config.toml
encoder_inner_norm = false
encoder_num_experts = 8
encoder_patch_size = [8, 8]
encoder_layers = 8
decoder_activation = "elu"
batch_size = 64
Rows from block 3 of the decoder of a small image VQ-VAE, named by matrix and row number. Rows with one number belong to one channel. Each number is 128 + 24 x the weight over its row's rms, rounded and kept within 0 to 255. All counts start at 0. After the name is the row's rms in percent of the matrix's.
Before each channel's rows are labels from the 100 images, of 14976, where the channel reaches its highest value: "place" is the part of the image that holds the peak. Only what is clearly more common there than usual is listed. The data: regions of photos with short descriptions (Visual Genome). In brackets: how many of the 100, against the usual share in percent.
# convs0: first 3x3 conv (decoder.decb.0.0.convs.0.weight, 64x64x3x3, each kernel summed), inputs 0-63
# convs1: second 3x3 conv (decoder.decb.0.0.convs.1.weight, 64x64x3x3, transposed, each kernel summed), outputs 0-63

place: centre (32 vs 14.1)
convs0.16 090 [129 111 134 125 102 126 122 136  79 119 102 122 105 126 117 165 115 105 117 122 143 101 150  77 109  95 176 109 121 131 131  80 156 108 123 109 107 142 104  71 125 128  72 144 120 108  87  99  99 104 152 126 133  94 135 139 107 118 120 154 134 111  88 135]
convs1.16 068 [106 154 122 135 143 114 129 140 139 134 142 155 119 113 130 115  95 141 164 150  80 148 132 168 162 126  75 133 174 110 132 155 106 114 138 161 127 166 183 177 123 139 173 117  87 154 151 126 137 156  97 121 110 143 144 136 135 147 102 120 103 130 148 129]

place: middle left (34 vs 11.7)
convs0.21 104 [ 99  83 107 110 151 145 135 150 117 118 149 138 117 111 121 157 104 120 112  79 138 116 100  86  97  51 118  72  95  90 100 107 131 133 115 122 115 109 126 102 128 108 140  93 111 105 119 126 116 128 119 172 157 119  96 155 129 147 119 128 127 125 111 126]
convs1.21 087 [141 128 135 150 104 107 145 133 149 124 170 117 137 113 134 123 141 160 135 164 118 126 154 155 151 189 137 159 151 142 122 106 121 138 151 110 169 108 123 153 119 130 139 155  99 178 129 135 138 112 145  87  98 150 140  92  63 134  99  96 135 159 113  96]

place: bottom centre (29 vs 11.7)
convs0.15 104 [134  95 137  88  83 113 105 119 117 114  90 119 108 108 115 122 137 130 134 128  87 125  73 165  97 141 136 109 133 134 122 156 100 115 133 139 109 121 146 101 126 137 130 128 216  81 160 136 131 159 137  91 121 125 134 120 132  90 106 117 159 142 143 118]
convs1.15 140 [118 151 132 146 180 153  79 131  96 133 136 126 142 149 133 126 118 132 124 132 147 156 154 134 152 117 114 135 112 115 127 127 169 103 100 164 133 140 117 152 124 113 125 121  67 170 118 132 145 102 110  98  94 103 146 102 150 160 200 106 163 111 143 124]

place: bottom centre (28 vs 11.7)
convs0.34 139 [125 161 143 136 182  82 124 128 121 117 148 109 138 125  97  84 138  88 129 131 126 120 133 116 113 122 118 128 116 104 129 134 142 103 176 129 109 134 137 161 112 132  73 143  94 139  78 143  49 139 127 175 152 136 159 127 108 117 143 129 136 135 138 132]
convs1.34 104 [156 102 113 107 137 150 181 122 156 136 128 117 149 149  98 174 138 186 154 125 135 130 127  94 171 138 123 130 122 141 147 144 125 133 130  81 119 131 141 134  91 118 106 135 179 117 184 140 197 137 130 130  94 141 121 116 128 128 150 145 105 139 125 133]

place: centre (34 vs 14.1)
convs0.36 095 [136 149 150 141  86 136 131 112 157 137 118 130  98 146 105 135 126 106 114 122 100 129 165 141 114  72 167 101  97 147 175 148 134 125 124 148 114 137 135  56 124 127 155 126 123 137 106 108 104  88 157 116 122  57 100 130 130 109 119 118 150 117 139 134]
convs1.36 096 [111 120 110 117 178 118 156 172  66 138 127 115 141 117 141 137 101 171 134 150 160 133  87 122 175 166  99 139 145 106 107 107 111 149 137  84 117 108 107 170 100 135  99 139 126 119 170 133 150 163 129 127 137 141 162 138 114 132 119 133 105 123 152 137]

place: bottom left (38 vs 9.8)
convs0.20 086 [129  65 116 139  99 135 131 132 130 139 115 157 153 155 111 132 136 123 143 121 166 109 104 122  98 126 169  98 120 122 109 119  96 124 132 179 142 140 119 125 128  87 134 105 118  95 162 124 100  73 113 131  79 139 109 103 110 111 115 128 158 179 128  89]
convs1.20 084 [119  82 171 120 139 128 148 111 119 153 174  87 135 104 145 132 123 133  91 122 120 146 138 134 171 149  97 113 115 146 103 114 132 153  73  93 107  81 152 114 107 154 118 132 124 171 115 130 145 156 145 101 170 118 141 117 148 116 144 110 114  92 150 156]

place: top centre (53 vs 11.7); top left (26 vs 9.8)
convs0.24 148 [114  98 166  87 118 145 139 143 145 146 201 107 131 170 131 123 176 132 176  98 129 109 125 122 132  90 101 109  84 109 145 163 133 113 131 139 131  98 143 155 114 111 138 129 111 135 131 146 135 125 129 121 139 125 117 102 121  78 105 106 130 185 136 131]
convs1.24 127 [143 225 117 131 144 130 119 124 115  76  96 139 128 110 111 156 109 135 109 138 125 140 133  75 117 151 182 162 106 141 137 136 112 116 158 128 134 138 121 126 119 141 126 119 127 119 109  92 121 115 142 130  87 129 121 128 111 189 152 128 133  96 102 122]

place: centre (34 vs 14.1)
convs0.5 106 [122 125 100 129 125 138 150 135 126 134 114 179 142 124 128 148 111 116 124 114 123 112 123 139  88 146 143 111 143 111  93  75 104 159 140 123 153 151 117 123 159 161 118  83 138 104 141 116 113  78 106 149  95 124 128 177 164 172 133 146 149 179 142  85]
convs1.5 068 [133 202 174 114 148 137 120 132 129 162 118 141 132 103 129 134 106 128 117 119 127 113 146 110 149 125 147 104 127 137 146 172 101  74 150 135 116 155 101 134 131  77 126 127 149 147 111 149 160 166 132 131  91 144  91 142 125  92 125  87 137 111 109 167]

place: middle right (29 vs 11.7); top right (27 vs 9.8)
convs0.37 068 [147 173 122 107 115 103 143 123  79 123 116 134 142 111 125 136 111 142 103 148 123 136 117 156  75 193 136 143 125  88 123  81 116 145 118 144 138 140 152 123 134 139 136 137 127 105  88  97 137 132 128 102  56 135 135 130 149 138 150  90 162 111 151 157]
convs1.37 066 [121 155 143 136 141 104 119 137 126 110  97 171 104 169 122 120 141  64 130 137  95 145 108 105 134  66 146  92 133 154 128 138 141 122 145 173 139 146 124 111 124 149  89 127 166 132 156 141 108 133 122 169 134 180 122 135 124 109 136 181 116 125 110 124]

place: centre (41 vs 14.1)
convs0.43 106 [108  56 144 153 131 113 126 129 131 145  69 167 136 124 124 138 135 133 136 134 140 128 157 140 134 121 149  76 145  91  95 141 125 144 150 158 142 160 120 114 152  97 136 149 126 112 142 142  91 104 134 138  95 120 122 135 129  96  80 116 149 191 141 122]
convs1.43 069 [135 122 154 121 108 128 137 126 126 131 170  42 113 129 107 148 156 172 131 137 181  97 112 110 143 147  89 141  96 144 124  98 146 136  95 105 130  83 141 117 129 124 108 139 107 134 131 125 127 109 132 110 191 137 119 121 150 136 140 144  94 104 154 143]

place: centre (34 vs 14.1)
convs0.27 086 [ 89  94 124 141  84 166 142 135  93 117 147 150 147 105 125 136  88 108  87 122 151 107 153 124 155  76 143  86 186 110 123 100 112 154 134 146 126  93  84 127 117 161 120 111 132 121 128 134 118 154 118 106 165 119 151 144 119  93 140 109 131 141 128 131]
convs1.27 086 [138 176 131 107 155  69 137  89 169 126 130 124 145 146 102 158 123 160 146 168 106 158 120 109  89 161 130 138 105 144 122 128 147 131 128  82 134 138 175 134 121 146 102 146 124 117 142 109 139  99 146 162  91 168 106 124 106 144 133 160 138  97 131 112]

place: top left (30 vs 9.8); top centre (30 vs 11.7)
convs0.9 111 [113 147 141 104  89 125 138 125 129 171 217 134 131 169 131 126 131 107 137  85 107 132 108 136  98 125 123 201 101 131 146 126 163 161 118 137 155 123 152 121 100 101  89 128 101 125 138 125 116 122 111 102 148 121 145 136 114 127 122 157 119 138 153 134]
convs1.9 105 [121  98 148 168 146 124  78 128 115 124 133 127 139 122 123 127 119 139 126 149 121 113 168 134 188 149 101  63 140 131 117 144  56 109 138 103 106 103 116 127 137 134 106 123 120 156 112 129 138 121 125 105  94 136 125 109 161  94 127  78 124 163 136  98]

place: bottom left (43 vs 9.8)
convs0.48 086 [100 129 112 134  87 119 139 127  79 114 131 125 107 108 105 195 103 114 111 190 143 103 153 143 128 135  97 119 142  93  92 123 139 152 137 101 119 123 123 104  98 137 168 145 166 135 163  89 124 106 134 131 115  98 131 122 109 145  96 139 124 114 165 105]
convs1.48 107 [124 105 110 128 138 165 117  95 176 142 113 139 148 145 133  97 152 125 139 107 128 118  97  76  86 122 131 143 147 201 150 125 110  98 125 136 170 151 119 138 165 107 131 101 117  83 104 142 116 125 159 125 149 138 140 152 157 138 134 121  84 152 136 148]