{
  "model": "image VQ-VAE",
  "dataset": "regions of photos with short descriptions (Visual Genome)",
  "train_examples": 203450,
  "image_size": 64,
  "crop_scale_min": 0.7,
  "horizontal_flip": true,
  "bottleneck": "vq",
  "downsampling_factor": 8,
  "encoder_arch": "vit",
  "encoder_norm": "layernorm",
  "encoder_norm_position": "pre",
  "encoder_activation": "swiglu",
  "encoder_mlp_ratio": 3,
  "encoder_head_dim": 32,
  "encoder_fused_qkv": false,
  "encoder_bias": "qkv",
  "encoder_qk_norm": false,
  "encoder_parallel_block": false,
  "encoder_inner_norm": false,
  "encoder_moe": "top_k",
  "encoder_num_experts": 8,
  "encoder_moe_every": 2,
  "encoder_expert_mlp_ratio": 2,
  "encoder_experts_per_token": 2,
  "encoder_shared_expert": false,
  "encoder_patch_size": [8, 8],
  "encoder_conv_stem": false,
  "encoder_layers": 8,
  "encoder_width": 192,
  "encoder_positions": "learned",
  "loss": "l1",
  "latent_channels": 4,
  "decoder_norm": "batchnorm",
  "decoder_activation": "elu",
  "decoder_widths": [32, 32, 64, 128],
  "decoder_blocks_per_level": 2,
  "decoder_block": "basic",
  "decoder_attention": true,
  "decoder_upsampling": "pixel_shuffle",
  "codebook_size": 256,
  "residual_init": "scaled_by_depth",
  "optimizer": "muon",
  "muon_scale": "match_rms_adamw",
  "learning_rate": 0.0052,
  "momentum": 0.95,
  "nesterov": true,
  "orthogonalizer": "newton_schulz_5",
  "adamw_lr_other_params": 0.0011,
  "max_grad_norm": 1.0,
  "l1_shrink": 0.01,
  "max_steps": 4500,
  "batch_size": 64,
  "epochs": 1.4,
  "lr_schedule": "cosine",
  "final_lr_fraction": 0.1,
  "warmup_steps": 220,
  "weight_decay": 0.1,
  "adamw_weight_decay_other_params": 0.05
}
Rows from block 6 of the decoder, named by matrix and row number. Rows with one number belong to one channel. Each number is 500 + 25 x the weight over its row's rms, rounded and kept within 0 to 999. All counts start at 0. Numbers have three digits each.
# convs0: first 3x3 conv (decoder.decb.1.1.convs.0.weight, 32x32x3x3), inputs 0-7, a 3x3 kernel for each
# convs1: second 3x3 conv (decoder.decb.1.1.convs.1.weight, 32x32x3x3, transposed), outputs 0-7, a 3x3 kernel for each
convs0.0:467428489476450498492502486504475475512565508495503479505522508505544518480542519498467503501460502492496501494481483473457492488488500479485528516501528519515520503505484500494499500493481495464501474411447475452486
convs0.1:500496507481492476494489467480480459487497447497501464472454503456469487492480471457479491463455499477464495490487501469472499429450489500475467487491483494489498498498456491472421478457440425438457449500482444476480
convs0.2:497500507503502499502500467525499537453436454483458491507519532500514489501497482490513531496521518487517523533518500540535491502500489543500520483446482489474498486484488483500500484490503483452471492473486521496503
convs0.3:497488530483462502492490502462454498496505497521507501502459450495433419474448465504503497499507488511504500499485477484443466470450486486497496456471505470474490491522500511583503573551517477445478489496504471473500
convs0.4:499503469492456477491498490478502513501482500494501502517528526505499531522501529528498522509519487557528539511483491509499498499473489462477455459470432466498462472494498456482497440433460511483506502479507531505516
convs0.5:479476479478491484497497500483489493470482467479469496509500504500513531514509553493494459502533504538574533496515487506562522482512499501499500506511515514501502500502499514524518511509511480453477550548501589563516
convs0.6:538558532498508490494496507499500499494471474494501481502522541522525520513522499516528521536532527539502492485500501505545539537570542541566531533545531501540533497501501500501501515513513495534498531564555501503501
convs0.7:513510504511532505527560501510496517526501534500491529455481498461498507468500517516500477506500494501501490522500500506494499503486499474487494504485502520498471466523507501547530498532521526512485528514495508502479
convs0.8:512498514500484491505488502537505524503482514464462485464511502472530483471499418515515487526503492501472478499519506487500486488489496498466488502455491497505498506527504506513498474496494493567505498535485499518502
convs0.9:466449482490496495500506506517533520528549525518520517504516505515507502512512497494500494505500503505502498499500494508500499498499488524512503508493482502501485474477497440451472474483499466464479451458493469480499
convs0.10:478512498462496501443528477502500510510507497507489522511463512500440522484412497496509503502515486468488491475442501479463520482452505480498506435467497486468498500513530506500545503504500504486532500462569500480510
convs0.11:514509507486475471448448461525527532500490508494495499496495494498498501488481492497499499494496502499505509501505502486501484463473462493472500504517506493510503432451455500507498546569552464462474503499494511500498
convs0.12:472442459482499510500516510512509498520528496498493430505508503520514527498497489496517495510507508499501503516522510481493497503526546474465475489501496512554530509540512535547516519524492525525519486503500477504516
convs0.13:500506500500510497478493477498502497499500494497501494490465497471464499477474500471473500487490500489493501462438424447457419473476469497479478503517498486482485512516518502503501504504501483477470485461476483472477
convs0.14:521502484524448468508502459521516479520517545504507545518515464494500467502500533468478477506471467516514481492483518505466504502474502482435502463502461496478504492491483489502496501506500466451464476432437500500461
convs0.15:485494472499494479507499517474493493500501495508552520441483463451458465464492500435450468483491485493494472470468458480500492502512503503504501507491468505505480451430484461474487486488499495490488501481461501477437
convs0.16:462496496455487503455498497494505503527524536496508470511502503494499498510495497503519495462508495452486473536524504496499481508501500468490489500514530508521505501502489501508501499487483549522514508507509487529531
convs0.17:500530541497542547498520512541526493532536506512518521479467499468473510484495514500486499509466505489470516471498543476492567476499567502505519483510543490491522521514480517526493511520479486521534500558563485524521
convs0.18:499503489509515510493502493482509518484491511455429503473451481490454491507477501500501453502503486501501484479451490440433465468438470452463486491483501500503509471479481499495502485490465499483479501489488494487470
convs0.19:482469494498497492494523491512483494491501530500504543555486518576507544558504502496450485513461472485480458511455519509425500507466503419446489500481511500495523513522504519509514516513506492470501521457491511453483
convs0.20:498519527502517523505500506510489498502501523509505532493489469477472481499495502496501512466505515481522550489501522491498518456482500518490491500481462503489489529504472538496456536500454521514500540528494528520486
convs0.21:511483515505488503526501535464483478497512502499534501490523532492495504479500498519498488498506488478430460548562500496519494483500493517521505502509500483500479502500505500496500499500494597531503556520498490449500
convs0.22:499505499500500500499518499484479491480468500489497528495487494500487503500513496500526525447493504485486482503530483489506494477494495493473487489439474499492490503477500458426487481473491512517522512496506506480500
convs0.23:484498535498491498498479497514478492504501497506505539490504480503522484476491478501468499540472489539517493492478476506462504516466470501506515499494473509494487495500499500500499514487493503469482562486437571503475
convs0.24:471452475500517521499498511517513503547566497477474441444487499490477503502485427505497490488476498505496510495485502490450486499511511503507515499499491468497504492517509519526492470478486501498483433461515483501543
convs0.25:479504502481523503498530500521507479518491498522485499519528487514520507525512502498510493544530501529557495503527500549536492507518487477497495516508467525515512500492487501484448523484458498501513500495511508512499
convs0.26:497454501521501514495488488506505507495499484490496496498503502505548527521608530460467490485470497528519514499510502496505502507546513523508502499490502496505512493495478501501501523514504462468470470479488537517498
convs0.27:515500496535501501514509514500500506466473506477492501501503489494509499502517505539564543549533526507539510499499511501509512500501513498500507499498500498517509520509507525514528517543530471461469489432435501441427
convs0.28:451491499455501499477504522549523527580572562540523522512526506512512516518513500500486491510505499515502498524508488529520498521511499523562506552499526500542507528498510463411437501474496460447473452465498442455466
convs0.29:518549544533541518499500469497509523521516498512518508501495500514544523514521499464449464477471505497509539514495492511507496512531499498487510506518537509526513548590572545547500502477446448471465487507499501504516
convs0.30:501500495502476455486487494503504501500515516504491509503507512458509509457450501491451481493509499500508517432499507454476493461489469501506508522519498496502501502501500499499505493501503470448463502501499486495487
convs0.31:478489478474484473490471473444467466521526511499507506502501500492484500509487499493509498481500476512531500499501466498500467486495453498494497521538501491497500485502524510532493504509495502495484514505482486499462
convs1.0:493479500480486517480460497531520494558503482530499504512512457530515468495517501500509526500505548502496520513500497531516503536521502505480510477458523498479508491481484542524534548504493534495505506467528488491529
convs1.1:493483490485466492504506519510568535516554511500502488523563516503523506493512513455499504474504508495504506511544499558573499525561493501486501468447497532528505545533508556516499524496488542512553517481518504484524
convs1.2:488486496450445470494501517466501513473503527496529513500503540500496520503487490501532501496543494492542499473496494506540499499519494516532508525561510501515498504501512493482501466459503478497497530550515510517496
convs1.3:501538564500546542472475488512471493553478504550500564519502499494469462485483498508465503486456490506478500502483491505461480531498492532524561510502548499500534463493501492514536498503500485512506473500544452500500
convs1.4:496480513467472494499496540501481503501503493500484500495502507491502499506509506497498492553499535500501499501558516495551500505553523499500516546555567512535541505494482502462472505480475500496486502506494506504499
convs1.5:455500523482503530507515505520503511543504512504505506494482475497508494463488489525499493523489511510483501492478499491477506500482504504505508503515524501500515469495499474488498487503520471495459461519508497539522
convs1.6:501508503531520509421400426528492480541513504473475493528493474494480501480498525518492498480479497476461485487464500499483502533528530494496508476483501499485495479500523495500496524517500497507513453492507501506501
convs1.7:524495460540504463545512452480545500470548478499523468479551535482544548486500525522500505546500475541501477503535517481512530494513535529495497559497491515490492487498488462513534447519535498514499499509463506506454
convs1.8:513496496505499507457449490551505498559523499478485456516506480494503480480516511511512514466452502499419500500502533498477540475443511501509531503537538500502503487485527513490510506484501500485505467469502492485499
convs1.9:450492502480508529541578600540512492521509496511503494497483481494492485499493494491472481497481491520508501490491497486499507473491502509505501521505503539526514516501485515504463507499484473496525478496511481497529
convs1.10:501503539509506527509503491493489469489462452496475462501550497500542503496528519526460553511403499535444513510499500509484503523502505502500524513512559493480527495492501474522508471493494491548486475528483500532503
convs1.11:539563547521519503516510501548541548497521533429446471540531508517516508507516521461469513485485517527502506491493516499494502501487500472480491482484492514528515467474472508504499517523507478494486499500494507515491
convs1.12:550545521459466482496520519525522514460480493490489480466481508445470509502499503500507527499495486530515500497501511496490495498479489468464488502499500514518512506500482509500500475480500465483504501531511518519496
convs1.13:503502504526548562531549566500496468502480457504494480518545545522537543533554543535498486525500471552511499533589538556585521538561495523553512547554525517544516481480486470495475491495492518514521526506509537518520
convs1.14:514544525545565525481456464508468499519489498490471500536494456548500476500503503518488516459498534467463521504459493490442483499467482480507516453491519478501516480499505504506499538506472500522500472501519487511536
convs1.15:515530542546530542528506518496485468505499477496496493567526491526500462499487464505490498460462497494490498497501476498503480486501485491502521477469497499495498498541511514558510522547491501502500488498503500501508
convs1.16:499500508526528547524523528545481459552500460531477466501492468504515500503503506518495510491457495501453493502497501481480500486474497493489487489498503497501507499501527507523573502506519457474484440468501444471494
convs1.17:481474484458486499448501500491519507479507502499505469462492550490495547525492499467550500473565483463536488459510519425484502445500510500509483521536496514508484539486506507451517501460529474435505496462508502473506
convs1.18:492498481489508490530547519505528563503499549522493522512499499500493489503503504500503502516526521514528526494524508512560549491520511507495490497500481495519516486514502494567566448498522498523490500565497496563507
convs1.19:471483488482520500456473477513480502523481515482470507527478440562499460519509487503495547470487549498469543497461522502483524510493523470514537464499548489528566500493537516512526544523522532531502464493471488516497
convs1.20:472453463460456495448451499534504525530504533508483504499478448490489492493496499452483529452468527468457504488501520464497517468503510542516498570516519522471484501499491511535492500493484496472490501476500502484501
convs1.21:447450498460498530478500509532519509509497490531512511497500498491502495495493474508547509542497502512507489503501513495484504501489499478471500484493510479470479500500516502511574487501527483502523444486523468514505
convs1.22:517532499506501460502499465509529542479507547457500509469492529425458520439440488499502515471500500495512487475495485483519511485500500496501497500501466534544502506503496519519500498502508496498490506500480548557497
convs1.23:496524494479508483498560513462498509457495511479472478501504536494460506523495500511501520516523493512528495492518500498511537513510524503470484522503492497498496508543498489568534452499524503496433534557439505554464
convs1.24:514503499535514529540522541499499490563516494496440459517520481520508474508522509501509490460454500493480502498498476499497495502499488517499501495502503472486499491482487499503499508516501504499500501492503477486523
convs1.25:497452488495472503507517515478523492494550491514525477499521517458496507492483490512530483531546455499508460504531478530569477496550491501496487529495477536498490500488501490480520469496545467487522491487507498497499
convs1.26:483494509508519545501530518500497476531539491524529495461470481516523493499497467544549495529566500477488515524485485528472467533507492503517500493493505481444473498501505483470551501502513481507501493504530496482502
convs1.27:478503480504535499497532502512469390520469408525500456500495497499486514501501510507479497497502452511504501485504530490506547492523523527496494554524506534502497481502543478500563500502548488518532466516540465491503
convs1.28:516492490529500497516498500437475468412449426439474449527501517533512524534508520501500484502504497500499492499510497499499488501499485480484481482491482474482484476497470506529521492506487535542501506532505512523505
convs1.29:550500477482436457421439489488469470476483479506516512498490515456452504496511516501537541494550538499523489491497503500505502500500491493491493488492494502508500542525505533492478479436473493464490502495502532524520
convs1.30:503499521494499491515524497516538503467484500520500485496533532486499517524501497511476498547462471541509490519500504490478502508477500486466500513492500491498509517500485496526521462485499487502510501523504500528501
convs1.31:499522522497538524500538529474478468474480474568602553478482542516501542527502500508500471513527499494504503521514507507500501501500504507533517501499490493490496499500513477448503481480513502513529500512508499506493