{
  "encoder_arch": "vit",
  "model": "image VQ-VAE",
  "dataset": "regions of photos with short descriptions (Visual Genome)",
  "train_examples": 203450,
  "image_size": 64,
  "crop_scale_min": 0.7,
  "horizontal_flip": true,
  "bottleneck": "vq",
  "downsampling_factor": 8,
  "encoder_norm": "layernorm",
  "encoder_norm_position": "pre",
  "encoder_activation": "swiglu",
  "encoder_mlp_ratio": 3,
  "encoder_head_dim": 32,
  "encoder_fused_qkv": false,
  "encoder_bias": "qkv",
  "encoder_qk_norm": false,
  "encoder_parallel_block": false,
  "encoder_inner_norm": false,
  "encoder_moe": "top_k",
  "encoder_num_experts": 8,
  "encoder_moe_every": 2,
  "encoder_expert_mlp_ratio": 2,
  "encoder_experts_per_token": 2,
  "encoder_shared_expert": false,
  "encoder_patch_size": [8, 8],
  "encoder_conv_stem": false,
  "encoder_layers": 8,
  "encoder_width": 192,
  "encoder_positions": "learned",
  "loss": "l1",
  "latent_channels": 4,
  "decoder_norm": "batchnorm",
  "decoder_activation": "elu",
  "decoder_widths": [32, 32, 64, 128],
  "decoder_blocks_per_level": 2,
  "decoder_block": "basic",
  "decoder_attention": true,
  "decoder_upsampling": "pixel_shuffle",
  "codebook_size": 256,
  "residual_init": "scaled_by_depth",
  "optimizer": "muon",
  "muon_scale": "match_rms_adamw",
  "learning_rate": 0.0052,
  "momentum": 0.95,
  "nesterov": true,
  "orthogonalizer": "newton_schulz_5",
  "adamw_lr_other_params": 0.0011,
  "max_grad_norm": 1.0,
  "l1_shrink": 0.01,
  "max_steps": 4500,
  "batch_size": 64,
  "epochs": 1.4,
  "lr_schedule": "cosine",
  "final_lr_fraction": 0.1,
  "warmup_steps": 220,
  "weight_decay": 0.1,
  "adamw_weight_decay_other_params": 0.05
}
Rows from block 6 of the encoder, named by matrix and row number. Rows with one number belong to one attention dimension. Each number is 500 + 40 x the weight over its row's rms, rounded and kept within 0 to 999. All counts start at 0. Numbers have three digits each. After the name is the row's rms in percent of the matrix's.
# q: attention query (encoder.blocks.6.attn.q.weight, 192x192), inputs 0-95
# k: attention key (encoder.blocks.6.attn.k.weight, 192x192), inputs 0-95
q.157 133:484551573497497510362534525460500553639500493487484548509515549506487555495517512543505487477509522526578460507480484448479500510471486550494440506494505537520495406483550525486534622492499498503452502580495517482465492546491500517492620505546484510521547487491506482490438480425442519511
k.157 128:505518515496493517467496600464469506485488541491532531506503519446504517497554455531526487502504504522547448508515501503473477478448495517502444499493565540516536481519502557564428482484558529497524557548492505486478501527538355507484465389416520460508506440447469474535481486443425550427
q.158 077:505485516495498464521499495393500535497465496465496564506505543522495511506482571488507426475507497472506465494491476509493524507407507450464501456500513532476498509499470491465493539486487531500578492517494476417458574541457470534425531480500604495596624512568526450514464500453469543522
k.158 082:509454516495503485517549542475439504443429463524507494513492510454567501514539544526485445516493436591584496486529501531472495578382522531493518531515492486530504470522480500508444498501480524506533578449505493497434513484522407500398383479510559467498517498492501520544509500464481481500
q.159 115:534625507481490456496546489495500471491498589486632480547438500494559478483460494515460512492509490536528520488502469471540535502505504524520490501444432489485501504557563506522505442499483518599524517462466497496547501475501471561413428538488500442472534515495445561489490447444506484501
k.159 108:501507499469467505440517524484457489497499515523393497615496509510427497497472567474478489477503564548550501496473498522481468473532569495431500485520544539503474506559457557427487492514500477473562471494530430480494512503475444525356457581472486506474495516530454498515476471497528505543
q.160 078:511498488515448635453502501511482488481571449431510502471462528448563507501508485572533514540446519483436510502497480496503507538426519507536518487597504339510456536533444404494493504521504509522508412512499516471515511388486511502541535504495496492518496528545532449497505547431488456503
k.160 080:503536493499500467523480478554523559479502491509447548459490423511503409465433457535502541534445527494371545512444540528494575489510474441495503501501611534518509487536534421508532512515496520522463436444507480463488534498559583501530505486510487485520511471459524536476508505530535504505
q.161 100:472554475472518405510479453517523513478411497548450489517459507471517478492512502464486533529525497480529533459512520506497512503504544509517518515552524508512509481514559492492434464535472573508505509486423517500518517491476607494502486508596480479555511463504555514505500474573512535506
k.161 103:511505506436587457513517507502519502475436470452491469484513482474513467513460494500536563500540422479524521425533560488552437497446536528505552408481560494505506512492482490508474493491559497457514486515489528456543503452504490443552518570595480467572472463473468497492379490500499500538
q.162 095:507510509543473554494518607443499520520497477484503489539492436591468510496537519463521475509461486505498498458514441510497437514494457493455574476561490528500481551468395485641552587479513457473545509474566516645377598505544426479475489473480498501493500497513485575503495544496491483493
k.162 099:564433525491489518505431507485469484508488478527484535526517443490547488486550489474519487516517388528507512506539494496493498543524450446442486513450560532498485520493464523585501630519562537529506481431516483590445588500588470559502473486501507494473523514515508541495428566514505401464
q.163 080:520492471512485475522484556421494521500507421497487499569521466511486540499536521415475511456475494522502528500424533500569558513498484549447494449498499504498481508605485636426502439533502434514499577563490454555499549494531514492491431509489504516615493489498450507548498483477482433545
k.163 079:587440419500495524551437533468473505554478481510493532555548493524461499455506502468483540506497490563581476481502467526626503455487554485466504492490478489485482486510479534491449497532487368530387521500456452550457519554521521504467399542492506469509552506533435583568491529410471475514
q.164 089:522494495485499576481417499489528531510487509421471465480539483490462470522528559535600505497501516464537512517536479531507478381501501495485544535498511462485561465422506484521459530416505482388509465575521573513437492440531482494501492488530489502574463504487531441482480521452521509494
k.164 079:478503488488464475521519537494491506525517400497491591497579531486425451499533538508493471603502527495579569512447446490451483473539496460514504531484492548547487489436550485501476565470486511466568385451497578545416475441473488498446466492482498484578525459474492373510506562461478553438
q.165 070:513503456535467511574435502529471503555473501605482452492532481505475515549432473546468514487518548501485493492442501519480641460494489555461428493513510497513475460527495557423517522534485393492585494527433493517542546511482516482474485506509467521477467487543497505528503470522503495496
k.165 071:453493464544512577560496506458484404501496503515507448483492450385480492489495553550507530463554508503480496498535500562461550481525493507498499433533499470515494568457461530510505474541461352497502570525539433516603451486503497504579603533506532520373447560531471512499486508433491520563
q.166 077:485509532509429537484571442504404456503549501521545504468519475487501573518447530473509493436496568457471428483439462452445497514573485512571525482517521522496531561517592513493522462433521517575467516467478467472492474579603494602557520457521474499468503487465515540503547486457512481513
k.166 082:498436493498449496484467516557490487543484480513470551506605500511529567502479504531504487482503502405499513552554466511463552486482453508452440501502456494451527510494509495514507573522455562574548555426518486529564498503505467563516565463457449501471440433523516502493529500529527467594
q.167 078:466521552504554543522561500530543536529582562449377542556484573514480482537423460498508496513516466487525494482483503540555488451491510492436473501549411530441526477480407471451527537498497496448482480476456541546450533501517480514388422509505522486524486501521529498472508519510484472533
k.167 075:441444476510516505497595491466502473495501524504487507508421524531475441496521537488511543544509521500571537488517527490556448505499499452502497609563418483517539476505493497528525502545433520484478533532506572525480507524497501503418416531455597485501490481372492498492456521532454498490